config.yaml
model: "image embedding model"
dataset: "capsule endoscopy frames (Kvasir-Capsule)"
train_examples: 42238
image_size: 96
crop_scale_min: 1
horizontal_flip: true
translate: 0.06
rotation_deg: 5
color_jitter: 0.2
targets: ["finding"]
num_classes: 11
embedding_dim: 128
arch: "vit"
norm: "rmsnorm"
norm_position: "sandwich"
hidden_act: "gelu"
mlp_ratio: 4
head_dim: 32
fused_qkv: false
bias: "none"
qk_norm: false
parallel_block: false
inner_norm: false
patch_size: [12, 12]
layers: 6
width: 320
positions: "relative_bias"
pooling: "class_token"
am_softmax_margin: 0.2
am_softmax_scale: 30
init: "trunc_normal_002"
optimizer: "muon"
muon_scale: "spectral"
learning_rate: 0.018
momentum: 0.95
nesterov: true
orthogonalizer: "newton_schulz_5"
adamw_lr_other_params: 0.0013
max_grad_norm: 0.5
max_steps: 32700
batch_size: 128
epochs: 99.1
lr_schedule: "cosine"
final_lr_fraction: 0.1
warmup_steps: 980
weight_decay: 0.003
adamw_weight_decay_other_params: 0.01
Rows from block 2 of a small image embedding model, named by matrix and row number. Rows with one number belong to one neuron. Each number is 500 + 25 x the weight over its row's rms, rounded and kept within 0 to 999. All counts start at 0. Numbers have three digits each. After the name is the row's rms in percent of the matrix's.
Before each neuron's rows are labels from the 100 images, of 14976, where the neuron reaches its highest value: "strongest on" is what is common among them. Only what is clearly more common there than usual is listed. The data: capsule endoscopy frames (Kvasir-Capsule).
# fc1: MLP up (model.blocks.2.mlp.fc1.weight, 1280x320), inputs 160-239
# fc2: MLP down (model.blocks.2.mlp.fc2.weight, 320x1280, transposed), outputs 160-239

strongest on: finding: ileocecal valve
fc1.395 114:491491497508525467520498512473492556501459530467565518476545499509494488518525510488530496467527494503508522456487510458498491506484465514462456520484524517493470499494481496504465504499472480477458480486492561486501514507492485541499549530
fc2.395 117:541514526496478485486518499485498518491487520516494523496501505523501533486477516497477469509499478513506521494479507485551515426481466478465516512566501462487500538490469544492520490536478509510478524488497492501501497502521517474523507549

strongest on: finding: blood fresh
fc1.59 100:505502481476521510493461486479516491509503499527514469488537469508491487501483492516495476506546497513513457472450512517461538478506494492542491508504491571556473501503514483488490498484527478488446510490536495523486523526549470515464457502
fc2.59 093:516508504546536497479517493489506481489514536478490501468496504512494578505451506516512577482516504497469524491506494529512515495500515508496495446477496479459475521492534548479494464462474466498505496479467483510478521464517545503500486451

strongest on: finding: ileocecal valve
fc1.127 140:540452477477495485532555475471493519463493531490537554489520534498510529442485521497508456508475545501456539490510519514481508535508494484494454504503476458536509515532516470482494489527514468475520469541481474458527451523463508517498481488
fc2.127 148:501520499490490529523511518488471488483532518525481494513511475536524501471524463512506476498476495488464490502497506533494485491457488455489509484513511495474491486506527484493497548481471526447501498465504508568514475491525485538544481467

strongest on: finding: ileocecal valve
fc1.621 086:515507502499487511506476522437485454501477467538529503574432504487498463508480486519525514519501515547492492506509495540485480538505464446522501547513493519518499512545522535490468505541502463511498489500501448460494513559504481499510446519
fc2.621 091:468521526480513495509468483507475478497520504479469466472554445486483493484514522501467513526481495502485497500473512508495467504484529493488484508487536487461512481456554473518476493507477496495484515515456516556540505475539510490479520503

strongest on: finding: pylorus
fc1.689 101:488513495526485477504445505476466519516471485461501475468514479488493522536478495503529461493529548499468507491492464500491482527490518478555507532479499507544496501482481496513512480485495528537525494503467515481544485507494507523486511474
fc2.689 103:547532515498478484487510455488518522531512506542523514517542528531457514450546489441468532505472474506558487508498556546483478497519534493496490458471542519491465503466501483449490493501490504497427513474471418495471510476507530498493476524

strongest on: finding: ileocecal valve
fc1.575 081:476519472534522525513508516553518470497549507487493515481501487498495496526526520549452560482530495471466504515476493539555508472484510500504475511534488499482534493510509507496478490485541512482507515487472490453537493511509511479532526507
fc2.575 082:529548532473523508454547463534497500498496512499514497497471488547467523509489494449495509493517464457529518455512494486489495519485485502526491512469541506516453482514431483523496515514494476462505523477496518527506529513490482485504490529

strongest on: finding: reduced mucosal view
fc1.94 106:493469486531505507461481507526526503505462450479495474451472515495516512433497492508508476479478501505516525507526476479503506506496511552480490500558489506477471480466515505521415518527529504517480503489497496522531505518530501510534435492
fc2.94 106:510511471518484513506509520489491525542535523479556519523509480490527531530499511515497528558541557538505503483487504487487528516494512477490521470457504507535471517490484499520548524500510511518551493499537527510521507514470496489524528522

strongest on: finding: ileocecal valve
fc1.658 113:535529463505536535488499520450478457489500502472498507478528449502502522431493517481507496506512534489489490499477482493536526501491531512528485527559467523526513487525484508463469499509504529476508526519473461510515477494515543503475533493
fc2.658 099:452490505531460458529496516536528506550531529492501516540503537474515473502477506510533511514501436492543459531477526526478497498485451487493517485468538463499501549494546499544539513534484465529473522498518523494501483528468512485551504450

strongest on: finding: ileocecal valve
fc1.182 083:506530466532496470512540491508507483529510438502459517476523467472481517519466528507518523557493513515541446539491492545492470507550486487500527528483474526526483505503466514519450505471459454494521502509494490467471521492525483506511508466
fc2.182 089:496481477469524487486489485498470491523506462477528486480522506471468463496508538501512428515512534509443532519473537536473479526505498538490490515534522539500522522455522456514472484504537481515501501484526509473534520491469521515467489520

strongest on: finding: ileocecal valve
fc1.48 101:519493470464506504509521469508457470491517544525504512491506527540491521516450512480548530495528510489523553485534533484496564463473479466536475488467485468495538501528533488431452453485515501510526509453486443515498501526481494502510520488
fc2.48 100:472493540514497507500516509498494472545535490516472465518504505486490504446510443491480462526510493515472509515507522521478463496478517450496461525524488503498465537468530534519515521524545486495492494548505527495472522485537520530527531492

strongest on: finding: blood fresh
fc1.212 128:513506465487516502525491478465500515460496497500556475497506483546497481510510503483472493513497512517495493471535456542520504516485552475527559506501524427511470515437506511502471509585493506496473504473521478533496525489478514495487500523
fc2.212 130:506525506508495490500490538519514445445491494507484486478511492460495508476473502518553486520512475525482520528531508516533482481477484490512473516510510521480507512534526488518502455486471517520483498471516503496536487490524482517463489494

strongest on: finding: blood fresh
fc1.470 110:539466510500506516478532472482551484468477489468518476504482498442520477499452503484479507539503509509470495516541515481495507490479541519485533472467503516522540490480531461502533507501517505505510485475477542527451484509498496520465491467
fc2.470 111:494539490469466524495468445516495525536449531461446491502509550539523527513515509489489516500482479536511527475454458478504513506519470464492496501480495486489505478488458516510519450540489497494517507496468534568517514541528511490520480523

strongest on: finding: reduced mucosal view
fc1.672 101:481524504490513514509513480500489491498487512449544514470554527525462503551515510486512499490537463489486476484478523465487499469454490490527489497492509585544518502450483485500518500510492493536572523478519563533528488530517498473506504487
fc2.672 097:461470514501439465487495533482491477512496536511481517493478426497504468497495482507532471513504534452515538522468528519506506492548523483503514479499512448478443505508477516492516521519505520490450502496516509530469549520531528490494437496

strongest on: finding: blood fresh
fc1.279 122:490541509486489494452538537464534502484466498491512513479572512505475498533492535513468486538538537502471509472499518481526440527518517509509521463573535495465510502524462507443528515484481526495480511493531491470507455503502535486506487517
fc2.279 130:504553489495493486529493491492486520440550444500481524490467491522519517427529495556469524534497485490511534470512548539508528491520471496495511489489549507548464466483497480507519481524521475522494493549529537456507528502506494549490497505

strongest on: finding: reduced mucosal view
fc1.257 150:472527526490472507538501508530544530477495530446486551494485525515507499503521519531497491489549480472516512500530487511518543471501450497490488504499484508468531519468492509505459516492502465519488521487506528460505536510557499523496502471
fc2.257 147:540505524495520523511518525478463533505500500486486448517493454513438538455496501485500496498482512534486510506496548509540554524479519518461510511434536476504471534477477513519512497493523480502466532506536504461505499523482473487499491532

strongest on: finding: ileocecal valve
fc1.203 083:498542511528517471500504528553498545493501469544497550459509567520506519496540512502477483526534508482479520496530541491521497488526509527478461556529506485520531541508482550540505472454498525520445513484492506524489484501500547506485504501
fc2.203 085:497523540474490521523548497481508470480493517514514536490474457541466496534506468523537486519505471478501523516507475448512491478456463470502505524510507483514500510502502545464472506515477503515479466498495504445495490518474490508489505534

strongest on: finding: blood fresh
fc1.666 095:529498491501494538489499494499510550489496534462500546482525532512526467532527455507529493467533488489478509481497514496511456481485529536484480488448525492516527512482459526538510480515499536513464496536502532525511492491516498506457512478
fc2.666 101:467524509524511469489486481506498495527513498601477489519499475488510558490510529516484489531461539470522481518481507452514495471535504497484495477526514467456499494504543484463525503514500549471531531507436476497475513530510534487503524512

strongest on: finding: blood fresh; finding: ileocecal valve
fc1.551 108:483508520507495494523530503496536531475494571486451516458510519505474504494469507481523504494498502462513504491480509460468490527491514478478519527507524510460516513488498476504476505495483528485469547504558526516473519511467467487498495552
fc2.551 110:484461490483553550530502506477511488478497431499552523497500466489528513492490499499522461480545527512518504495546552532536489482503523504493480465502505550505523491503468469527481492468480513502510509492493449460504483512483513518496464483

strongest on: finding: blood fresh
fc1.718 130:506484471539481475482542525499496500526498506478531531542498506512530522500519482554486483512499514486489506461514481463464511467448507511491498496459499522516503502502502491545530469509529514490469526504503506498504531557497482527539488472
fc2.718 131:469492491488553516491509478478533525467493520524483481463495502524510430484534494480494511478472514491516517497497520529528487495516501479499522475520510506510512477514502543443480559453480472529491484495521493504489499489528566481492479479

strongest on: finding: blood fresh
fc1.295 082:515509496530480493514560508519529479467484522482481498513462493514500479501504429447483498483519487505511498559488515516457485485491517518499476527493493511545512485515512518476545502517527527453492462494483513504532531508478514519522471500
fc2.295 091:479480515549469469521489468521509477497497527420515485480488503505508496461481537498538460511478514480488478537464499471469496548518488495544479459536503514533464483502575519497504497501456483474529510493543497531453510532496512478533522517

strongest on: finding: blood fresh; finding: pylorus
fc1.5 116:514459529459523466532461515472507539511512504451517500541514485515555499495514502477513519488508526497471534491494512505518526515498489518523546481542477460507464459466492535510503470488475530486485474489513518493496510469465474490523509514
fc2.5 118:509520463539485458478499499527474453497496488527524512490451500477502524488503513500527497544565502492460483482485491492551492508477485551544493539468527523458534500492507495518501505526510459478530530447505538538495450527531526523442480483

strongest on: finding: reduced mucosal view
fc1.6 113:480518482501502509485516448510519468457512480489496475483472511520464505536474463484515560497520488517501467508499508494508518495497501507531499475539549496527496525490481482511469442483472497527511469503563512497497564525502482455498487514
fc2.6 109:527534519497547484536483503513491507520462480469479553538497531525533505552486507547486515460474538463525509463484510523496508480550497488488494493498514462556519520486542525519535516501516519473453460556499541471507516484493489494509534503

strongest on: finding: blood fresh
fc1.448 087:497501494508530450505452475480514483532473511468481491509518488514543519540495540498507442504516533510479487499478495509471533492518506462509448534471477518510463509477490497469543472521544485468497465478533475551514545499500487534502486497
fc2.448 087:507481504525505475498516461526490492478499512494493474500497553477512494495500510512501495474512497531473527488488478494505493486551520459491487454487545496523536488483510503500512518501502532488476533496479528518527486510495509481514507494

strongest on: finding: pylorus
fc1.130 066:498498508515477513495488461533472464490504518428464454507458486485496518550482500475507519465522516511509513490510497506405532497468519494503447463486515505484490483498514496497494499492546477453477487511518506464527505482468438545493485497
fc2.130 068:454493477558530492469489500497478529469526484460517521454516510528507506492471519497516501514497494492509461552478515516509491510517460495524492505514453509562497497484550496444559496521503509471503456484501507542506463472497495459532466509

strongest on: finding: ileocecal valve
fc1.459 124:545489478530495498456524505500493458497470473517516517517492497478475521521461497553464540495502491463511481525490520483501505468522474492450509537484512518510545533507460503492471491476516520531524492507511519487502501506526537539455520514
fc2.459 125:512489520492529507500452469457502519516525520469505513530504486492472473489507478509467450479508482520493474434495494488555491530496534484492512453510465464510529471491526524529474548545498479508506500511496481530485514524480472446520484485

strongest on: finding: reduced mucosal view
fc1.307 120:484491532488467502488531505478473560482495498507433470497468505493512547520487458471540480494476494495521502499527476540508538466503497491534508490480476479501481498467499464542519542478492493513473496481529484542481510501519460438473519492
fc2.307 116:533532461505547482499453496494533471500517525515532498472514484496468506466477514487527561520520498550475498500513515497499469504486502507508516488476509530518519530494514526501422517488519523473502514504454487469511502507464506482548521504

strongest on: finding: blood fresh
fc1.213 051:491544488484501520474496466446506510533550513515508475513446484530523450461496476485500539457472513510527472517517523483455459481467507523525490462493529473487478545540533454498520474485459542520498474516463493511485544446463476523532514491
fc2.213 052:456485525495512475512503474444525435492494530478483475516537505520432500478538482547521462489509478521487473504521475507514552529504491508515522511549466534527511530503486452516477491491463495540481499477504506514481489518493487473465458514

strongest on: finding: blood fresh
fc1.191 097:498514485517517469479508477474469505496452511496507481496468515493506493528474534473508509539487526510496534461501483531537490517531511495523506486452505526507474515485512452521521522523550471465510479476509525497491483493515498515482536466
fc2.191 098:474513531491492535496514521517491454515528530495457484513511504494490483523475493540462524477523491508553484491500526479531507479512514521464453463480506481493475522504488523490530540511525547547470501491519486488546493475483500517451482483

strongest on: finding: pylorus; finding: blood fresh
fc1.682 095:527514483489460530526488459457525536526538496520498478514511469534492486486504502491515502472460524507517484527464496529499509504525461520517488439545453506469482512503448487534501506510482511566516484550508455499477502491481501494515456536
fc2.682 091:516513507503541473476485531529469457496483523473502502521530493545504495497523496524484449510506524521546502498487500510540540451495501511499501550459549518547544470529522492552538475517512535485502488503497493488534515516518535440508489484

strongest on: finding: ileocecal valve
fc1.206 110:490518512467512507495513496482487477490506468500469484496520465469499509478459480511507453472483505504487477623519526484441507454504481468519443528543484495500453472483493483563499491518506491540482521510481501477486507502470477479483501519
fc2.206 103:459521512496530539496458530496496518492472469445488531518483472493507524515503504485492483496469467478538495494499523497473489572494465524494506516535536529500558503487523497460494478520487521486504492486491523527459486511460469516495503481

strongest on: finding: ileocecal valve
fc1.341 076:523524519497492526490541519531511508485493487555521503539494496488477458538494556542479539465476499502501482514500519522500522481513489537518469512476511484495497506502492487479554498549525460533498482491506529489475492507481442484494506541
fc2.341 079:500481448488469504513510502536509484518481491449501491548525482480492521499509479469485499540507568517494537553464514496490472505505481516483501471525503502531559494509516497532485508510517504501523519470479528492496474463462474495526464503

strongest on: finding: pylorus
fc1.61 101:537489528503520513549516548475509509475493490507493552486513509450542473476465524490514515510503510513518480491461478509488509554497502501489499483518542460420539497505536520522511507464502495541494506492527483486466501495496498478506473499
fc2.61 099:458526470455518499480484487497490526476512493484474446521473457521493510470507483482502506476542516479481486518457451504525553491486471490524459528445497494462504472498444510503508545497544472479480496488507500521485511459504500531570490502

strongest on: finding: blood fresh
fc1.707 058:510487479464472539504486511499486503497490516490518490504507453479507538489480484509526497501479489475502490526489558507484503517476531536517458494524483530543534506495494495525510473526545514515519477526529499502553503478523507497508525549
fc2.707 060:452529523541507487501498472479486516473472503494516514531499468511465525469525502518471496484503537486458500535449509533479510479535518461522522478473513521465519513526488455485488468506463498528449494527523538486511534522488565501508469496

strongest on: finding: ileocecal valve
fc1.38 099:472502528519504492533520528498513505463532494495454554435469534545464540529493541487519495473497477474457523477479492497512534491541513519509482540514535510477504450451460537507501500484540547522486539537516491450522501500466465516502486545
fc2.38 103:537485502523484471520472478445470459543425521509468499505473450494485505487507460507466494477526497471532507488521481461506504494536506525499514507501500512525456518516511521421500461529460527501492528477549510501498524531461544489510482490

strongest on: finding: blood fresh
fc1.334 161:541511493512494506496490493540502510503518492515497544532513461501502527494474473533469503536531498505516511513450483445499534491503462476492520470514495491510487503478532502502543495481473498499479474495513554517475460474473489531524492505
fc2.334 164:473486502504508492517522526516485534527515474496517472441503526508528490502546550536522468485524522519513475488523508522480438505504513510556459524445531489514515470478458496526434508492534483487497520487521491497540553512495509510449546490

strongest on: finding: ileocecal valve
fc1.40 106:491512497500500516485492483508439479529482491526472463480481510538477496517489510519500495543491494522487525489524478427511518468495481514465528519487467466461478484529506442507460490501537437493494484520514465504484485489477513480529505512
fc2.40 113:511513495510531520456489485500504526482548543530493518502507491509517497503551488537479484473490524534517463490500494520508466504511491516517525521499444503508544505528507485478494507516482504463498493447482451516516538477530500543476465490

strongest on: finding: blood fresh
fc1.161 090:525508507532482504492499517495538527456523486474482498506528524495542475510489513533513526467541475458539486523498484517441517467477532543482477512497511476503494468485508508468539489501506515463427481469482495525487461492470541508477490544
fc2.161 098:457483500545485498497496493504499509504495462445481496508483478501466532479532507495518484485459554490513488534453521460498481516505463519519504477503489533501481524518548475478524496511514515466515488550517521543468498540521507471555533501

strongest on: finding: blood fresh
fc1.402 074:457506507480485501496480505569517527483476480437511501419526547495508516554509509475465496496508539515485486475482480502490502530476445543523518506477498505445443490475436493480513485486472497468483492512533505534504507482485471520520515540
fc2.402 076:545506470513497541461505527443476509509509484500540540469441492485482505462477462521532492463505504482510506507537556510465521549514512520494513509545427503500517474515542495507513486501531498481525521488481477500488452480508513450507547472

strongest on: finding: pylorus
fc1.711 064:536526507502523521525528435508547495492527486497568479481471534491528503519485514508486462541502486507545477506496523471504501505504485533495542495489518468485489497530472468465495462452526505517490475502532489499476498494510503483469495544
fc2.711 074:496522494458465467502454495496521515465488482482498499512464522523481517508510575506481514495505454506457490456509453526533491491503483486501463486503534492523512499484512508496489528519497520516465492453453520506516503481519507473459482447

strongest on: finding: blood fresh; finding: pylorus
fc1.485 055:508481482475464542508463450510507502512499469497511471515503499498469485471455548503532496442459497495503487484521526488446512493475522500523545488489482509534511484497544467485483548489459485502508451506436506486491515510516512539511522522
fc2.485 055:515472536495481536467529485531493534490492490457506471534491480536464528477516480514494453524521509509514501512467520500509498523530504517504498453499533574517473483542508495483556488525566529504500490480515515528496491513507537466510499514

strongest on: finding: blood fresh
fc1.19 137:523479470510456503484488492472529499508480483486531500490504482492519519506506497498534509498499469475510469451463518455491522491468491535494488514504524549500508535495494479506521461483497538511523533489516503489523479510495473492477531495
fc2.19 129:471517480497519530473573451488480498516467520523444512507495477475499442463545549450486502516574520513484470477519540490511468471513493467534475488458502474491490514483520503485531507493537457525488509428510479500494517521497524482489497466

strongest on: finding: reduced mucosal view
fc1.367 078:479502485477447490473507469523486526474511454487479516473504511455515528453510520481467505510543501493490493503521532527496486501494506511494470464472489479432495497449518484501485502520473461528491411510519504476435464541490496533489530519
fc2.367 076:502492477474488532522445531497501522488519507487512484515457518505502491528466431513532458487514520516525537534513478504478505511499491490455560503535444498489427498507465505498473517491498518507504521508521550544497492470501504480469531520

strongest on: finding: ileocecal valve
fc1.345 124:454487480476495509472506513519537508458518513521539509514527507498487536531500505473525489455539468540471526511534470510476489525502477454502464552492470473476469484515502535488493467497465524471511524446511480508502475523525514478469481500
fc2.345 128:448510532477536484505485531482493515520550505475470513509448505501507495496534500453500483517518525445500503526480497456503446508486510550526539550483487483543491515471503558531491485495525467495492481510488517485479516523460488532492495534

strongest on: finding: ileocecal valve; finding: reduced mucosal view
fc1.625 059:506499453510526465483491509532495507493459508481506494492526487518479535487516507478483546459476498482511500507506453484547497500463476513509477523540535496486503544503485468507512474519503517540533514520502493519556524485499506512536498478
fc2.625 063:511480548531486512499496534529480483463519478535474531492510529499505495529517504524479519488515474499509498520510572514522497463485469485481524495485508507522507456502508491526519474515478484494493480512476439466495451493514474486488517446

strongest on: finding: ileocecal valve
fc1.325 124:523505503476483513474457470472532481516503530506469523497500516458494501547486482485502522492490539456464506520486500496482462540512462455460463477499485531503481513511538524467487528536516538519474489495494482481527506470543518452504503513
fc2.325 120:524480470471527467532511506456510500484515526531544503517508515481505491468541502480489494504511523504512500434506525477519459471485497521532488500500470542481483503533466515501483486467513433487524439486513486542491505520545497482453522481

strongest on: finding: blood fresh
fc1.737 088:437563514500466489495514542512532505457484529509525492469477478485517525482511518516488473479478506535470529511511523526465508528453490526504475483500518498508451496513503456519508496449463510480518495513498483493460487514483479535508509501
fc2.737 090:510516501519464485534509469436527481481494517543498500509466484532443512522501516486483486485520535516474500471458501515494523485533466506495509476564507543524469518522519474523498469529434467453538460487505511501498482524515514477522497464

strongest on: finding: ileocecal valve
fc1.65 068:548516533470501541503462458539477518479462519464498476505498505500453520531509499481495500533477486470478448540508468456487488512518505491532512495510519532513529509509508489469473500520535499512484507467546516511532498491505498472492488457
fc2.65 076:515469470515492461504537475481512453519469508528521517515508498543557510511517525505465489512488466527550485525483482520480510489520474511473520521530432491539527501542527533490535488488551476487508462518527506506454561493516503524516518517

strongest on: finding: blood fresh
fc1.302 075:537509498488463570493485505477481483470487470516529491513504424518506507529498498489503524553499486550502466460515538509476488515498491500489548451524471532535510470494481468512508523513515544498526476489470474521516527489467502464511501530
fc2.302 076:482474540555519478476458530491486508501469505463510505528488490540480526469520501482503476478485507479523478483434473568483542502515528454538483497498525538501507526534517499502499428471495528511471454520490490490538497500491523479492481514

strongest on: finding: ileocecal valve
fc1.168 076:518465467511503493450502524449515511462498467489511534536516486553537483559529460503508518539508573513498503482509534499533512478468466527475460507485475526465512483440458493505503479472495481474478471487520490488518465485462494461507484484
fc2.168 079:534529534529492478500487541532501516508494523476509516481516500495516519503501508525498539423522491491506462502504520494503459447498472511511479461484508501506557496465524492526505512492484470490497507484474539514536501484511454506497549475

strongest on: finding: blood fresh
fc1.12 043:475546458512483503466540517476530469506544494504523534467499507501502502474489540515482497509525492521513503505519499528511525524519496507534471510507499518480503494471492511493540481486481476492496474483470550507474499485529530523513532498
fc2.12 047:506528527534488488499526477480526496498501482468507469482500523520470501520498490495493498487475534488533507509514503452516449561508449474549579471493481511478518491496533464511475511504480527467489525501526535509459459507499488524516501476

strongest on: finding: reduced mucosal view
fc1.291 113:516538510529465473492470505492525487515467470450456479576516461514491520519511499519505505517534495513520504473484516473596547502477491520518480560494499519481481457452448475497474521486482514483483473483482486501519492499509526513482475494
fc2.291 111:494487459462572482528476509499513515463488477514527506483470489440510556485465486516491502513452510456512470509503476489468503467507509488495564513511426527519494511470528530479496503518489511507531508474510524534501531517460499535498509532

strongest on: finding: ileocecal valve
fc1.146 080:509477493499512515519491484494562461501499519504499522503458514491459558516525479490491531525511516486482514525480501473486532476520539496492499530499494493518439524485456452502502479507517501523473479503516487545536499528493466457521516571
fc2.146 078:466483518465495505495516505499488506475490526530497503456519549528488510556497498485487488467523482541486459503506480534513497467508510524518517516488542512512525434539499510497532514495492478500449528499467502509492475487500497524480538476

strongest on: finding: ileocecal valve
fc1.521 077:478469478533495512510474483470507482455487492546541524533494515529504502502489550537496508502557488477512500476504497515512538491499451514471481512449521513531502503487537486507455465515500494463524462480495488509520545502515478503492489526
fc2.521 077:481499519533451523519499477520473517472524545470460512459534528534490518498516491477522500479460537522429469566476533488478463472513456520505478494518461484525543504534458499512498497517507479486522503526526474456519472504494521482527515474

strongest on: finding: pylorus
fc1.258 112:532502495513475470503491524494486517501440496510504483472505456490517506520474502491526522472460547517485516479450510493515497466489475515515490519479480466459495498534513466463503504494469509497480486540458508494513512494482536492506508478
fc2.258 097:519475504488543513497485491509534485482523504508457493517460514488499476495508442522490484529507482487533512520543487501500537505519486529536487498519498525526504479508493523501502500515514491498446530479489529445456480509548486470470497543

strongest on: finding: pylorus
fc1.671 088:523536509451470539512495523524446481496470488450483520484528472505460531515486534486526493516519481521487498463525492552512489471538490504515548499483545475523513549506524535460517504467501495453499477509512523469516533496500530459467525512
fc2.671 090:462497509515508521509523487530535535546500517492510492485500486478469462470512499487514476459562503476491513487493507502485499540534505505493486500535479541481451466495508472499490531507542501496530474527506514467472441476527476498511483497

strongest on: finding: ileocecal valve
fc1.117 074:455535509453452506533500500529453511502546508472484545481492473509477501536520498514513516499472525491515481512494492492448520502495510490496470511512448468447500489498521483532505486502515517524515490520535480540478503542469471511522544464
fc2.117 067:466517466457526503487510480462516535512550470525553537493509509496487541510482446507457471506529464485468480508506490520542485502483481523484472548502525516467513517514483519532438541496475502506512501540521482496493515500481523513509485512

strongest on: finding: blood fresh; finding: pylorus
fc1.60 124:510523532503524480530503499520522491466536544467496505484537486503474499520493496506562514494540496480496510480509487517497510498528469525465463516551478476531502520475475462477531492538442506518510490470523544492450483510484529452546457514
fc2.60 118:504485497478460510522486494479489467491498456481521538517499478514530486493498509506490475497493502522511500511515503490492495506478538507538526517489511520443495481501536535512497482496524504502509507530466489549572515492520464558468512459

strongest on: finding: ileocecal valve
fc1.651 059:479476461499506530466512486511489530521441510457483518485454513520548497507484512507441473526501499535470518516520502513471502482534505500493553486488499518490506523472499454503509497464518489506524519520540466485460441480486499500548451551
fc2.651 060:499538503459457504491509518511481464485493505527482537510523482506496521511495502485536506501562527492505465488479510487458472496442529507510531507499459511524494491531527491489541449490525503503534511487495517547494507486493476451487495465

strongest on: finding: ileocecal valve
fc1.350 068:458490497477530471454491522485525459542461536501519504499487516508489512531505465506466476466522486515484518501533494514506487506447483452507478530501503500524491463471477496538495453506469526459484500461490495519552438482534490506469547501
fc2.350 071:476565482501499499516503467523491499467471505493509489491525502502464486477503460507511493500457480454507479505502504478493537525525477490483540573493470488496498472480481529494512469485504489537520493508509530466515513520477525488536495516

strongest on: finding: ileocecal valve
fc1.389 074:510543518500498492495501475539463489507526528504500459508503468510508472528526435486501527512460499516500466470502492485475543472527516507457562484508491480528502506505503488502541533485526497507558542476505492501516443497521528530526483531
fc2.389 076:500519522445503462511477524522505524457528495563523508484509479505473508485527522509472494542487518457478488497501522504491468527518498518523514523499483509519550537503504472495510503530492453513514507483490472535508519473487480521471514440

strongest on: finding: ileocecal valve
fc1.316 104:485546477496466487478532554466491497485469507496482506500488511478503501508529499462457470461555463503478504547521496471496511492489527536471480528498470489504516528470498500509510508489525496469486522481520519529482480541514482502497542509
fc2.316 096:480500518462497487499485526519513513468481487456511474476509510560489549445441482488467489513506497456495502524513497504505499441505492497510503501488519490523501501489494507490512461495498510542493484487467495501501504499480523493496474520

strongest on: finding: blood fresh; finding: ileocecal valve
fc1.738 030:508528472516478527474493483495512536541477488477525474527516466505478516524501484497521483544509438474512488513463491455493509546464450490479487532480515456513521508495467482468466497533528504495521495524474481493469496497480519470481483524
fc2.738 033:508487530473512506515511464481480462461504495517493483492505469525469509429526476519496489490503476456477535539550491509515504458481498498468504488491487531491493525502495518508507503510520496488524501470501484474535476523529512526485521501